{"dataset": "Sentinel-2 satellite tiles (TerraMesh)", "crop_scale_min": 0.3, "method": "simclr", "norm": "layernorm", "moe_every": 1, "experts_per_token": 2, "shared_expert": false, "depths": [3, 3, 8, 3], "steps": 5800, "lr_schedule": "step"}
Rows from block 11, named by matrix and row number. Each number is 128 + 32 x the weight over its row's rms, rounded and kept within 0 to 255. All counts start at 0. Numbers have three digits each. After the name is the row's rms in percent of the matrix's.
# proj: window attention output (model.blocks.11.attn.proj.weight, 256x256), inputs 0-127
proj.34 100:128087152150109142101078104165120137099155131120131130154143163149120124153151100091142141124146166123117108101125146144105113149122076134160138091145115101147194094106167125063180169141146145148202137123108091141176179104095144098071115085140156118190132144112142126122106144135077139118117047169116126104148136116117124126099084032106151094152151138097153152155115147095140190129198
proj.35 135:082139119081130113165094091052108157217084119150199104119147097122139127129135125182115108153125075155134238109153119119147072093132175116133111094103118128191094154133141128109111103086068095139135127133121140148143146125125065121126102113128152178149155117144136139119137125147128124139161149083129129120080096115198151149114184191169125106090141068158191134176118050167103133112113
proj.36 116:123136089164180088083162193157123089110125075192068166113181130074082107129112165102097135132121097163153072118171167060132188184131176159172089093082150096156148086174164130167140095152159101143117106111141087152135164124102125084159178129172060127117143085079069110128123099140209120174086203140144099104128119130120190157141102164088088161139126183100165149105106150117136127153104
proj.37 097:166111110125129117121144167133121165151091167132177140128070112138100095096140137195106134093072115146149112111094126114135163125133175076121139108131130118153128096137115143138129097134133179144183118096181119155116182086103128111107151077092081085104122116151116124144129165127137047138141059091131140114151124117123134131087193100201154085131154148125226174134144147083132170114161
proj.38 103:167126173113087121158124106130053155128142127137139125165090107106121090052168086163122143117140157087142082137081095154082140143104119082155184116156114171158110125116099150110123109105095189133146147147168130132161157134176133143115154125106084141092132095138155147152132160130084127172145035120127121120135091126094069114061151111184147109081154122057122087159141151123132183145183
proj.144 088:127121220156055142129106044112126139148184123116136131148134142093145151103152136148137116129106172085118125128195107202152152089149082156091154128135147137142149123156108055132110122131143106126125106100142129127146075150072089116158093104079123133178111121133135113184132119122173117143163088143142139145049158148119084099159083090105154194083113101092093138121122141150122115088158
proj.145 127:119182164187100104120147141122104140107186102152134110112171126095139169143102185149117135150126153150134124130116155143161126159166122119090089091110088113180131096180168096083175107094083134168163096116158116138084165113071053084153109123073139119169141165092034114121145126145164060127119188141136124084083087139148094130110104120148110129181183125174141152113150114069127128114118
proj.146 117:172111098152118126172120098131131130105154167104115169121130111110156108183095114119152106141146133162167061158083083111104184138051161041166195164177131095138143168124151110101191084102112143156138153139130106156082121141097145084128124121091135111155099155138059147149139140115188154138139113086166130113160154128126118138157159100156115142169133115083103131146127130090122045128146
proj.147 088:148126067109146167123141124154105117072110149118070161114083099164111118109121087175121170150080118169161095121106111082138150113164132113160150111093117186161100083144120118080110140090149086125070136093103143138180104113168168131143142088219132132046136087094102115125099067146154159121141134124127097146118107146171131120140166111134114138148062153094109069128094117145152133146104
proj.148 104:130141121085184134154172174192106052142116042153122098160077107101059146112127097139100159135148178117144131114140139106092107176165086192105076132112149141139148097170176123114148122133115096119108109126108118106148172095128153138125130114173093119091129147115155103085184067135171119162073185208143121095114166142117150141173095171126099124116107099066121076058135112179123150124088
proj.149 085:182171115131170078089129134121143230124175142159091202038120156141179165169101141103129111124114059157146184135155181131137154055110166100138130144131109049099141139164167111122147077133189089176168151130126125141156163137144089134106081139128160142109113099127134161126047135169137122127144135115104137154101117130202129120122128086128129116117082137169139125145178142191158106103131
proj.150 091:139185119037186108152108079114105128084132145163061215077145112096148120166161152098147089124120146136123136110127163069155153123132126091131115139075135093145175169106152140121143088134171089109170158107151180185093088095077079050157126156061084079227146122087109148143080133131190160120082132086122166106112141149139164149121145157169075116097129093153165153140135084108147138096146
proj.151 091:122134065162096114186130138114171063117183140158169140125109134096148159079130148113129125093127097180114113102128132157168146075145168110164130138104151127066104136090094109117113179173207165143134159126119190112133068133134132115206101169096104144148106144168161106224143157152127102073137185148135154095113115105172162151194120162111111255108085110146149131143132121127145112144129
proj.152 101:120142119147100065144156178090223150183144180132139103088134190110188131153097188153152087146164089152141185078184209131135105074118175082054074151165138101102166147155167124136132112136097135115118135116130139159127114131081158100168120082107134132154128152123100122133107183124105106107181141180133144152148118140162165155167076111111114158176137153142155153162080125080096058105145
proj.153 113:117175148191033061163158116117107116110178127118125079158180150090144136130132115124178113112225159077057094136070106148148126127139075138153158110122106152144130138126055075112143181099155145140157137109119091138129117116188148162134124144174131108115142161139163158134113164081109160146182113180114128091114140134167092090168154130134130135135119103096090110126157094185155197156115
proj.154 092:078073117079109063137133133118093084127137141139139104131129162088103146114122168102106207127141161124147176098077116129127119146082078133142160159121163134102130169106129184114116163157154130151086087145151130104141049123121141116146072136142167101119119151156124099144153116150107073066128136206159096110159162111137132161100066120130103195115108112090091132124146164112109050142112
proj.155 111:141109122122122162188115090146126136131103150140185133100131113124079120142124130195112085120032065187127119112107101073152115165087168062161116089115116159175120066122140122099148164096062124095092114110168093146167158124132188145100151099167099169108129104141165092111186096137125168163144133065147101126132105137099099134081136150202126078180094173090158138137117133112156189155139
proj.156 098:117171140120137195110085061129098115143124062112080146158109101121051160140113113116101191130094207117106062160114139131083125187153075167137151093065094088117151224084121080124129134043120127124118161105166127124094102139112115117114132155136109143131112096103098096116124094143166119183101120167110155174138133141100090107123137133094106139179138105129050122103144153090120110109123
proj.157 103:144103189152111159156086059136097157100116135160129141157111112137085114080165090176128138111053195115149125136088065136146111137080128132122128105131114128159117129088082117086105128075065141108116173154141115145137160098080121127135138113106111122152114159095125124067128136095133177156171048150117113147154088136069064103067155083139197030061175150120111123132154133100147129109176
proj.158 098:094177135099136133103158123113164073128144127104088142113144109131163140109127135080193132170153128132089164086173158138114081080172121158095121117133106111101112106079106132149115092137188078122086088137048166093084108173136110148144090145169149111130141135156148185148145154131066113098114135144104146165119183112130143124167084201052136174098132100116074082103155080214121096114093
proj.159 100:207095146105105176090089103151171174131095171072157191155076172200083113108100120199106126152050049145168084141102075094129106104109171102122123122171105105141133101100173142138150103093082179136118114124159073148168131135129138142107158094149114122112126113129134131104154123118126151128137083096145136146146155183096121144125083106162085127189126178102149121107141142138155108138165
proj.160 101:141115116146093125098175197105169131189152162097132148112153175133096099131099102122103117117134092117147167105149091151151114135090126082114086160125203107099093048159193140155141051241139147125131105113183089120141152081083149101101145135088120153111136138086096122125127155123094105132111128161114134102147153131061110112152124051114118127096077180128165228095127158126121161123112
proj.161 106:149091117150087104151121122116158126182096178105194072088137148146133122117101171171116056135126150098166116190110104116144125113121116111099140125123163125105140161127112125141096129155145130151059153119159183144148135147106164168156138163097142155152125079156156102117142160140086158126179101039157119174127103144164188160150135147157108126189072124144140157124120062163115115104103
proj.162 095:176137154112092111109132057079082173134240117152116114126151187152188111121101141079155124123166071177105131168149146160121171022113175147171140159129124125120140158118151154148132088069164178134158115104064153138055091143076095131129097160093094105151149126129093155142095164176130126083114141207082161177115126105095101117148086111116138119093125100172121173186153107074117110093154
proj.163 112:076153136122080111115136129152128123163125108130171046155114140126092175030167123162111142132156168101141085147074072104139103116107092137155184172182127181106072152094066184123079197146069122150102105154177136084148112136146134137149101144089120093090144101179181127123178153122094097123141108177114095124079102121123095143118110141135124177129106099080070107117116172133109172149108
proj.164 091:130114086150168127199157161108105163175104135111171124130095106152100123117126113174081177111088080142115112107074084028145138153101133138155125153093126126170158150133150108070113182138145149123105181093152121156165150147160165161073174118108090115124110099103090057137164084180112166166192104076165117086129131118136137102131176161158133093185119198153149129159097151139142138179072
proj.165 107:157122084144140094148124149127109131108131155189128169101163113142147118145091171159120086106044098205154093119086112122154187102107188084176182146115124093163147090143148117137151111062122136098110157152097132141084114154105120091134132124174151162100120092161109135169106135115168142133147165110135118088191145118146210175093110137113166116174128150134202155150096158106175148156124
proj.166 105:136128130096113143195143150155115116128095090141148100146076105109074125064159107166081158074135187126121124127095046130111138152084098156145142102116118177135103166118050162050120162126103102129045136124147087153167165171222194175132155144187119157075124104149178110137131092099104117136153107139133094116087069142135111111086156185126138126131094129072077096120136103151114108145128
proj.167 082:098111102178093100172175154056128089147131089146166134137133159144113135094131139122084092109165139085134161114152147127167070219176096100078096148129169122137132125122103121075173136147111185116110137114150098146099103101117168108144099111083175188154137128132166140186164152067113119149138157117170096092141149144117134188160115117145112189126075136119155169152111113081125090112109
proj.168 096:141118137163100084093167139150163119100151155126094170087122160178133129184123160105154095116102039199076132076144111134161134058108191165164099136136184113106188096169188155176113154125163115106158121177143151133136128168105157145126141153121129141086111046126153124147104162107087126131109145141091158131161132126126088131160140080088129171154095186163139107069129150137134109135122
proj.169 109:122144114132162126137108080119144096104154172121137097153178116140186129068178137159132111104140186064160054151098121090084215127100065109141140138136151177100073179086074117142084179120138136107076193116161118131135107175130125183146142166148141113163141148079100078096150106101153139126179129091133131152116109148135159127161145151106160091173093130118155131120119117136134185140128
proj.170 102:162161112169157098159132160113144114127104122134101208063156139145170108161128179065131068153128173156150094114133155143133147142153091138182123121136133115133143097111142106182113134138177123128190152174135151106113110167135131114105130136162163087109127122136175142154130037137166161105096163129148104060126131141186160149140106101091103172107077140116128108097088180138173096098135
proj.171 106:124099184118063115129157152099140154171120151138137189120110192154087125158092110141101068163139137083135067131137089145135108179094044116123152111145111097186144124200116095109192116100070159128134126109180083124147141113109183103119175128068111148097128097112127138094163162137082128168132160102136120103164146141076123158143133094174141100129229129105168174113142160134165157173133
proj.172 110:088162119152120100124134177065143163123164099169061121116158166075141137201103103063151180143169062143077173110148186119071140118129177129134106148126107087157133193156149168093149088130126099092170122173123131119057132120061046063148085128062136101173099119123116151179079130130124116093155168150125100128121112163149144138108150136118096176086140074203146102146141137158124043095115
proj.173 085:107111166169105179130174094161139115178129122117099174142097126134137112139121118086121172162162125099119141139120123161128103210131126093120181111139161153039125130129147225138151116195150133077038074119109147128179107135142211162141153132076161119129115112106204109155126118143113120161082113170143114132103156139092123104168128133106104119118090139136137112089108154151098071119130
proj.174 100:177135102192115065140140138088107162119184137170100144106108194085100123147118157125132154132139144128119077163087122082163162121125119152187152098166134110176179125088131102048160105065094178146122115112126145148067166142059152124105103108135119172145102114111097102147153085138161097127143131158114135078157092118160046098125140066127136116138135143165133124143109129139071150118154
proj.175 117:163165111191070099116126115099173158139126140161177176087152190153120116148122169127107119118090110123105087122139097103150142098086130121143169123072115171163159126152124091150132131059191145138171186122178127149115078120122155109076154114071148122126129079155157155150106148124133136131087170124146143094153132115174141151137122107132127163176142141123132160148087182096160151210090
proj.176 114:172132116164119143075172154123175120128102104146058169062124155135117122146084105123146098143118051146136126138175098121156137116094152139139144086078121092112149082176149161171142064146176119066084076122101125162161145108118136131103112147168130140064161082109159151078126131076131135135076181133131154095149155099125082097180111051093143120079090161161177144138172148099138103078134
proj.177 077:105104094055184163146133099153114112148083153103103127109060122189073152057184074206123196134110115206150093116149086094113129138073146117235151070103134151145166125101150090138122151094169160103111146104124129138103116126142090145144174130150145150117127122116111111129134039160103134122107081133140132160191087159091146091121142149185131185156114151094126125105122142087142123150130
proj.178 105:164066155147090163153135134186135126073149110115120122178150137101041125107162130103157170128190188134119099128093156139090100164162080159175164099189143171160132074094086126063161149187177095145156108123131100094140135109106076154166145121169131083129109162161096168145100121135079116083074085175140127088121125151093083136091138055108133088064141151126221090173126129186094162099135
proj.179 110:144179095080168074122105146158166123132089150163126153059143078160168112133142118159098122115092106141153084184129131091126145143112138103156108152094139146148121108168153116166142105115165124137093142136125159155143177142144109181138132126095133132095127115121175124176112145140082105142167187049180167153159108150142233168165143250155121178162110142127121106121160090164133160136115
proj.180 090:116173146088182157074105038126077111131095114156076142087123117089164149211113108117125098191168160086154103081146104133095143176161095195132103146112139138180173151139172129123179139099076131129140188100136125102149084124163159111091120132123098155173113171106150088160153080141177175129131132131131103120104126114152108084125132138140152084130150073130040146130121148105126075118118
proj.181 080:091094148116186195112137182108151115162082087119114174134137150107093158182137088061121159114104134106097177080188094131144102193156096129108043165118149126111103159093158114135169129129102132119123093101133113133143173136153154151140147082166162176112140154095089150083139151087109156162098125118114089161123153134051161103102097123105082179088125107128078080128154131102172058130103
proj.182 103:155106135077113233159130101164172111161105155069145129153113092187115074117158069148110170141081058146118198079155131124177121088129168042114160203178179139090132064145136108148116112198179176129106109086140121077144132080086157130152133128143111153135129095100167119156080149113159108119066085106159119153129118164056110123160154127118124166070083151191173141107137159152102100079071
proj.183 085:136139189175036121113145128056164147114174154112124093173160190107098161140099151089137087155153107107136119146134102168124129118135069171125126128119096102121155108154138125101180135141074129142128125132112130137114115118120123095138098169064127128106164141153061135097066179174109089106082168171092146129134131114116085146195071086075116161205194111143127114167115095125161078091091
proj.184 115:120137143135161213134127140203072108074156056068096177122107132160107127146144095091198196138136133195130161115155143153100120116120196086121131126158115133124115119085140136077109080120185127100136091164087118120122123105104054120132091101145150109166116185134117142164145115104154116100110120173169123136103163121107099096180124084081113158126092165125126106120152093147115066085105
proj.185 101:088089135137118120149158154135154097171117097108162033141149147061126107033148141122139121121190173090114178129188119095165071204193041210074091085129146122150134128138135112105158166149086140088162114106149124129153063119168090128129103154088121112147137131145160104109164085147129104130082182158119119147098156131099120129168119146098147134115102102112129097114113105150103139135090
proj.186 098:137102151121090116115134128087177137159181134111151088135206118062204121148101168104129097124205066128141191130176155171200095080131149125089075130138150140098137122127109156172118123176115138114107088107097129155121130107086154093157099150131102082155110148157098132135114123115159116129123137169159140128125176154153141146192112132071126123100066146157163150169153100130122116071116
proj.187 113:098109156095097178176116064103086164129096148107227085112104133156080145109140097160085106156102133084101169088108089108130088101142118137080112152123136143101122177091120092109154156129105176139124147124204118157125103105142161100101115144114162122157111156121141105137152117130092111166182112073180096129064099151160111163065205086212095174169135095145086154123115120103109131136076
proj.188 092:114153136143149159083125130090122217150100118160075175056090133171101086153088119108105088127085096093123132107140109146098156125134166116111161102131061080166085092193184102100105094061102092180164095176121092116177155115054115100101123038155128130089122118124083158097106144130123136128174120162074115112119117074160061112061140059125174074106153140139164134127133162135107155113139
proj.189 096:135111130132168125154158127109123084174136097129105112109174125048182087204089112081141130191255147131139178077179162122182138137216092189105083177186160081142130137098189111128133112169108084101176117113145172131125125098088099101137139105098145127186131145126128139150155091134202193133111184122144109137109145140130148121132140156126138133109079120145123131110095130123115103116115
proj.190 090:140162066127143039174139176139119101109117086103126148100112146137110146141070121120148086140122063136112171103131129091193052177148102100131111138156161134137177104114142194108086151160193102085089082139092152157181122133140134168120109117125126121101134076152209105163123104120128112153126150116163113132138086158155109108149116158147145085119068197122157092124106147150119162084155
proj.191 116:123138085115182100151138130104119082113131136184124136072162112107206149155134098069148081154168133133103121146144132155165104111126098093131112188184167127126164173083109088146123137079189127134112149135158122137125085169185194172129116149143120115144127178124135074173191070147133164155148129116118133121158091134131155130146133176114104197167120092078056134135070208123145106142114
proj.192 081:151111122135124152186136148102083146155068189092169088144101133124083109128170132168129171108116135095125106140116168133072127112088157128152142191175157158101103112102161180152129150195122111154164174093190129082143099092129161109085147183090105116173127124145156102183181068197118088091127083170168122147142137111139092105111125057177146169138126159157166140169120184123124153125097
proj.193 098:114110117136135219085092089147149104140067116067121121182090127187050170099155123156157195116105108153122184159164150162143137134130197149114152133125139143070106129084092136142141178162126096143100110117124138124147084135171143092150127141198135155153107132151110182098119101084144178130110101135096093177093120131092051105075115085121078167153100122121108091106144145128126078101126
proj.194 091:171056140100148203108097092125163170164103171045143083140106124141153122096134085162118108113088137099147139122145140132152111147151134112103117117164147147121120126143125123146147124173087156118105144116202147146173157138144164169152139151094094135127112138104123128094146141102117113174154061109160126168120147133098092125080111098180129080202147112133072181104143125105140099136076
proj.195 122:155142083201150094067144127098207135181101173106130178076151146153148112188092179093114073136108093174087133116170127121152148091095176105154121169152127104081156127146143149169143114188139117102135142107094154145130121128107226111107147103113110168149118135091077134073124148150127112105088162134105139146158144137119143140170123074073122174153076170161173156131066178075159127130127
proj.196 113:095115107138183152124122154151127070139126109111097173129137133123132090150116120095127166132119056159140228092166146143145092070101184135084097156069141081087138126119219185165106111176186095095121100144110133163133170088105048067167124116141143143144108123122108148091085169138119136112127155137139153128121143151126116120158137121111088105077081153205171135109147078146124128077125
proj.197 084:144134126134140094102116146121135168161089141070144141081114133143156086152095106108159108158164109132115183124163185140167131138178143117127171148130109070124138112119165144122184074144116083120159151095107148193168172127186105159110097159183142160027149174121156071143117181096131131131175127121117174144169107113150143134157162157205129167205154133157161163097145138170162071117090
proj.198 083:151133108102178170143099063182127112069104153151092150126091093163135146151153158133162095145088147146112162088137106149107105093138124118143158166110154167148085120100066146135032159129162118114087119157125138118134121140188124151121146124189172162082139144147190133162138116123133142143149128120138103155081159139113159134110130180110144139143092137088082092099106150137121145115139
proj.199 090:111067105163144124111142103189138066081139093143130110194075125178089127089165100150172166128129130166090166073099136093127143126161148123106122091119139186148173122123135105066133144077130113076105091149096087105117127121119131091115112083204152146151137173140092124091178068121162130117105145199104200114137137110089125088115120146116134149133168091081086126143098144126152108085170
proj.200 088:121143157149090059138156177131142121160153131103116079168146165129098167114116096149114131073140170021093084162091130153167120182117064137076144106142147110094104133186113102108153161138108166148148123124178143075149137118132136092084144117076105152099073121150149099123146144167060031130144121146094137118112167139111068121126129103157138104173167111142101180164114174122142161151074
proj.201 118:123145126120133138098118134071189147140104181117183130087116154151115132111107129181121070138126122178175080140110087099143163118104146103155115166132122153113153152123145117137126144139151186147122169097177149158129072152152147147095155131161093120118135161138129115133158138144131140118084138107166126120149126129136138156113130101132066199229108109110085201142083160099137164134133
proj.202 085:097127100151143111078211124116136110144091050151139093156130110132129113119142138097131128141138096104125108146125134127147104128145144136115111153137157124059080110138153132161108146205156067137129167118147131102136122133144183083118139125101114154161113163162120109116152083176172170143131161164112133146134135141146150152113143157157107084161115134212147168148159088116141147103103
proj.203 102:102125135134149140090086113135103098121097095180113146080087140101054126142100115134126173065081122080090164113112101084105111158121087174099079071089108166170119132108154136096178145080108115106170123149130146092100120079082041060124126146080113154138143087115082122160132149123108111087129130117106114143141089121107118113076146125104085110073186131183184131125135137151129168133164
proj.204 095:182139124174111019167147132110102175094146127115113170075104149135138136122149133126110085112090105158145147102121192117153123112120146092128145132085151105138143104155169127087121084130159151149167106122137165116126137089133123126105123064120161173160119105136148106153157076187142106141125129136146107085118080099162094116088148110182088152151151169159167115139129174072134095104119
proj.205 092:069148114099111174113147059141099125097086136116135084178121093080186098141172101111174202169164173110103110148138159155154114125166097137107134141152125133090093127142159110164133103097089133131137155142130145067126110122090055111125149134136184161125130130125088159111116171143163123169162154130141175181116166167100148143183140154129107030090116157173131111140125091129125119112139
proj.206 087:152155127147120146104153113137151163171166126169171081136173155096147150077126170143137075125142109126145064121149182109159130145158144174156131082159128150124124106174124129139098133117098157126096069126117083112144129091161171206150134107117125166064097147126180142131159161094057132177137177182110137086125145135140123174139093173113154137142124192141104126070138106150133085152204
proj.207 101:176106153138134147041097049150142186093135104151095166117143137135121155138081146135159073130099135164111132133132152117133155121119142136137142104173158120089157123132136134153093165145186096110150138101211091155168100132110150114078151172153141135099083124176128103145125112150134099111080033094152119144146086147101083111079131069136144152179142180215155144099119158096106134108151
proj.208 101:114117117123158109135190220105129131136133132124141163093096125136109115082130117138112122089129038126179211056193129060120139169112193118088079130084147105081140146146169174112119144200145134083113142130165132123151114090117139085092124089148143206163138093128171087106131134119129110125112201147153148117118146110107159125142086133179106219159134109178139145125140168126129113133088
proj.209 088:129111105131107139169125070149103144154143128085141126096118112136117120120126120151041139106134082164137162099089129090095146107092171085116130081132079093132169116188144114092156099144109112175074107133147120138158148121163149154116163069157079174089139113091153099127176093074133108152140104117132086078107112160169086138103149064146097090178105152105086150132102153139112110162105
proj.210 086:151121115082123180168101089172115110121124101163151164161085094178081109070146071148091181117055078202101137101162171135153147113157218120113082147114128174067139059144144133172088153156122143142078125137060122153170148135082127152123122102166134116150121170132129149135111151124099135138126087055151149125122115173081200132130183135107119102108116168191141155117146117070155125191129
proj.211 101:135112153141142141133081066087075147118150113129144094118127079143126144096164118153081155115093150135122163129120113130067096082119114112110152104090119166200130108102109080111141138000079140142148111119150135133072113104108053129184108067088127154109110127145125136113129194146134145134200061102153148165094056123121084105073132133142146076127152092109124097124154054115138129118168
proj.212 090:090171119125183071157125167112115144115081135137075172085162110179142149163160126099135131157076204140142113158136082128111138195128101088117136100101139113209145144151172138101156116091182107147150162163107101144096110134130149106146130102152166132133156136109141168106127083136130161182149097137101101152144069123116146124059121159155104080039138095048143077081123128101149105120118
proj.213 099:117145081104142072091099131114145159146103210188199110078094164171125120109144178149096111113085121097113107120064117129076140174151146130109150066091093119083083124146162160122108131163073115136135141108178135125152159177185112137062182150136123131123089096121140115115119074110135141205104168152140111118170130161143194124107132155176154132184143170126144144099071152115149165161131
proj.214 101:121133097092223139130151113168110084115062092167142140090152102137137136171160111121156124144105107160148103125082096104112143133072163084124136120146122120122055125101149177160104086171146103105098136139063132144093106145122135157138110149150114156162151152139078133080121154105136108136125159074127127131131140136109194188135100228130142160124159122174116147163116127118171131141140
proj.215 106:141140138139162114085145184192066098133128088194075117121136157116061191107136116137146116133133149114130099131116112119124162255167145140114077150146114128100100140138127144122077174106149149121128120111165066133130150101155111126083115110103102088133124111109097079144161143125143103141087174154122071099123147138085161141134111105107154179114162137159138146093158178119111135140087
proj.216 102:142118150177145105097144126110181169165119152133149115094135123143157153087100114122109078153099129062154049155110078120132144163118117098068146146167095068105139149123143088141161121122096130134128173126211147137089128110143203038108151178082123158143147120136128082088159108117105124221134157111090102112129130089122080114121120102148145124186143117081097197110143145130073100142118
proj.217 086:109120081148047052208096112119097128082128080150193098160099144148167124110125166110114156121139123169138135130141128116145121084052168083131139121114124141146125107147103136125113100116152154144173132203122118141107110114114081143164129128120109146124146156095143119157130240106113084075142121140129103085115088139134144158086080132121118219075145086127134126105143113134127104133101
proj.218 121:154112147143094149192150156074122146152150139114142147103124125062160081218072161126112093152161104136164185138127131096142099114131136129123071104125131117186134146119170155065183099081108159131134103117131110158140164115070094102137150035134152141149105084086111139114091148124115122146130153096194119058118127136160094132133177126159125104057145166151220130144121078108102113134139
proj.219 102:156059210088125160123086110144150142120060107085081096145089122148065163087117119186105181100079145062098221125125076116141097123151118127083090168104105135140102137127143091095113147173117122152161119105129151109128112126115161118136134151158152151079102163180150115125166040126155117130107085135164092114100133136117064136105149064110102153141128093096085120115115091120101069148119
proj.220 100:139156155141127105090143126139123159129116111168094131137173203068157151165070164124127089173165139069118134113142161127093129190154085164064101056145095046183151123182136092146195142092083083134097129128143079126166161099118147154152108109120112134114131119105104159074137136093132177165153149191112137123120131112144128100116079122082137012091145138083085094112128114103105120108179
proj.221 107:169128063117177157139140152147153087148115131132138114118125122120153110123136086130137142139134057137103230091146182151178052087123193137112176157115139130104097077126176140131183127167175119173105138133127146121179143132189035139151145118099113140078124061199173108163169221181068065109104140097144136116155115141072123160135118140155104110118135143153133139085174088177141103083120
proj.222 085:167133157164108119028167129174173131097134163111088150147129079128144137136140141137169159107104078181117104114109113102116165112125184098196146123128081110138138054175139078114094130127118090135184138081112070088111122097117179106154188154168089148099141132181097174104141161114118105142088081178096121155118070134038129131103127110028147122134166112093144134112130141114149115157128
proj.223 104:120139137186117128209158132158087111090168088079129085195095131121131096075139169130115213128178188117107107102106116111127113135120064136162119106161158155131130148085080113146132164144178119126151151175168119107109128136135140171177167156115118090140123168167155121200178109122117104118127084187118115130136115153149098088104113121130161186094098144123124092117108148115080151128108
proj.224 090:170143128105090114135137136099219134148130137103160068120132177093140152129085111161079060119170139130129162125120098118171114115137139149152166092118124104122071081140094133132170141098108147137042137126162152164144149159149203154108148110152123160048150109094194092075155129113079143193180143101108162086116116130133103143149106117122171126155139128022116118152068124141124130129129
proj.225 113:095133139087151176114065092182112178139161143139133084198106093177129112047190129082157186103160070156123156107198114114107188061123144115135101152145102150102130188136143165185066197142124143139088136141111132151138102122161124138179110193193116127132138096145140104121123164126139088111112084119102117168118119135123145110109128182126145192131134063181053086123152121162119103116115
proj.226 106:112144096123102109164106103106140133117092172169196105178128111122182092078169131188153083091147200156134036134074106106168140125126105091196165162176169196126104168095107072124099133097137160135152154135135127157116116134183142148148158148117113101154112134131138149154139111150163171108123150131167138115141133132141167137142096189130132177133159128111147146140112113126129170165119
proj.227 108:143110109088130168038107092177136156123132156077113108168088092190079116043199124130117148108054065182114210140138124149125096130107250108104114138142148139078173119093144131182122134167150135115084123171105164107152068106148154133133132157148164173135132122169151118119155064137090168103130098089121150183135148097092121072134131128171083198184124080141090132138138140150162106136089
proj.228 081:104156124144124091134158134100191108106124139132138103124136153109165122115110160076166093119143134075097143165067162189078160076115124120079200121155132139112098138099060071143131102128157118132151084152100080106137085112151145156145126112158196126073129202164166178091120156071106126112136142122102163136183110112147127102150142103110159130096175128106155132149165111132164237159142
proj.229 116:144114130070156159112116069081126201138123161123132157069118101187128109175107119213082144158015168081158104159070113108079137129134064147131195094020108132156107127125128060115161097090151146150090148130158125125101109159126133193080154135117157158136127117068075079102151140102124164184208123036167163157155109124164091134106196115231134102171122123101127167100116089115129105119116
proj.230 100:182126108173120151110154103134203109171151142087106144168115148150102119142126162087142150119155064185151144133190149160166142119093184146098147149103172091114148135109170146163128109159203137139075115105118150138127130143112091059137142163114116140165161107169095134149104169206107102106097147174114172143166139127081119099188104122118093211169063142171120184124148109097192074086119
proj.231 082:112083116149128086113140127128110172142103118174130153113090078096134153082153088153098097129096107089155140113107123162090095123143169101098109134130128183135077047152114125104097115169082093182147081126111113100203147116099123153121143119156129156108152130134153156102117141129079110152118154134092117080095087120148136197081114145174147119095127181145195098147136164105132160138146
proj.232 105:150117102085172151125125127144175112073119177083141143172078108161125099158134082127165140087138088240099111126125162145170125146122142100119152180188131168074135117103114156130138172204171115091100105098107164124139088121158171157151126123180100135146177135113117099113087124185091133101068111121189157174159232166070109105199154125133112191163032156144119188143109150119127176110096
proj.233 093:123103159097174124175104119141160104114087202163158129159132135144128112110096134124137126121124078179161148133143107107158155130142192047144132173168150155108060139125114158164115122162153155137166114127173158135144113139075087073133140117162108129138124123123116141120124135144152116122063162095171172120176158133121163105125133146142152114065142139162161139125164059121148120133132
proj.234 109:107147100175145080066136190153076140082141088176095135105117153151075180101140154140139125126092119155145086169107119120063212123028158112175169095106089136113084151137119152124059140159169119163149140137143123146110065131139141111112158172119119116112146158120093136113117120133130104116110119166090121085145103109123155150084079081085108181160155132088124136152106197095146092140102
proj.235 128:102124092108186190115125171116114073184069138157112141097137112137128134105088149160122115122083143115121131092121088107121115173142106134107097116096154102179109102135167121123157123082096085172132125128157118153104156132144143153123110125058082074202160153101092109096172144198183120151091177075117126152137130102142212168119117178124076106134123081079122114098175110140147081128093
proj.236 105:126112196117097191130109047167073098079122081093109133190073100178042127109157072097162191094087128111156097152110104152117199081055140110176130170183107176125119153104122149125117139084158146134126137111132116115096060121038150124106132154096097105148113094116110163162094125127162117090130059119142105166066120123114086098117138080131112189108092127153083176145143178125113097103107
proj.237 109:065124169125175131091095131113127151147116079123119129043149128072104137198039161129061089158147166046151177113165122119116091180206087146052075116073144039129138152145140128131128096147112129144151094072110135127143130155082076121115102146063131106182145135098077121139115133098165117146154095093154115139101156130159137123102104129129110099092141129187109148131162087083085061125122
proj.238 095:129160121079138175125067098162081112164068100152113157101089079201116103111151105164099151119087116122154168112176121139081130097166171077095110123119130117120148127129124162133127122160105102105130112120110137153119164139168106128176117122181162168060088141163165156135120118122104112132128112111105118135137088116138124123100120170124103124102161065133096084110160065169122103112131
proj.239 099:105182061101130098098170078070141087216126115099106141132157165096177107172137159120179118178166106183133174147200152129140091065125128150108094143115146129156104161120107098167118148112156110106104114149096138130054120124136115104185091198123096084184111140147147104150131140098115142093151182124118170131143176112171135154185136181136060171176084126129101119148124076141097122130122
proj.240 096:133147095158131102085111123129163136143136122135090185065173109205142112167106143109138067117114062208138159163134195169186143063149178117179149131133106108133068057111103114177070153082170100120141104148095127132128110152146178150121133165111104129086077081114148176119121141132086134109148107089094087177123107097133131093118126096075161123099129167128131144120077169092134151155182
proj.241 096:121148117158159095107138158145165108122128089151130054175182111124172097150132131134145162151170085153147142148190153165102122064170144141094132171112116113090105134130138166186129129149171141115135114132096190115143080146115081117175131163163155134127154124188135189134076229146133110084157118139129128164115143114133133160159118188106147124129109117139083132162160031180110120079125
proj.242 113:124171122140177129130158129135152108118177168173109169098112115150128139166103103131173127125097054187186166095150170134167123072081166100115131174117134121151162102131180107128122095140170107119185122136139166115091097125078149075109106072067080163174121090072062136110116156132130125147124163110103122111104137132161161118168114134109115156130141132123230150133116150122124088136149
proj.243 092:107118106139076155172102113055113181145112181141196089102085077158134104112151104120107129112065160128149054148114092148175163093083174071179154117108129096200131113161179096075180132053109168160185136152184153129130134127073082114093093092107154137105159144138125149152135108128146109147148103086127119083115111108159096151160164115201162131156136110107116149147141171118124103166136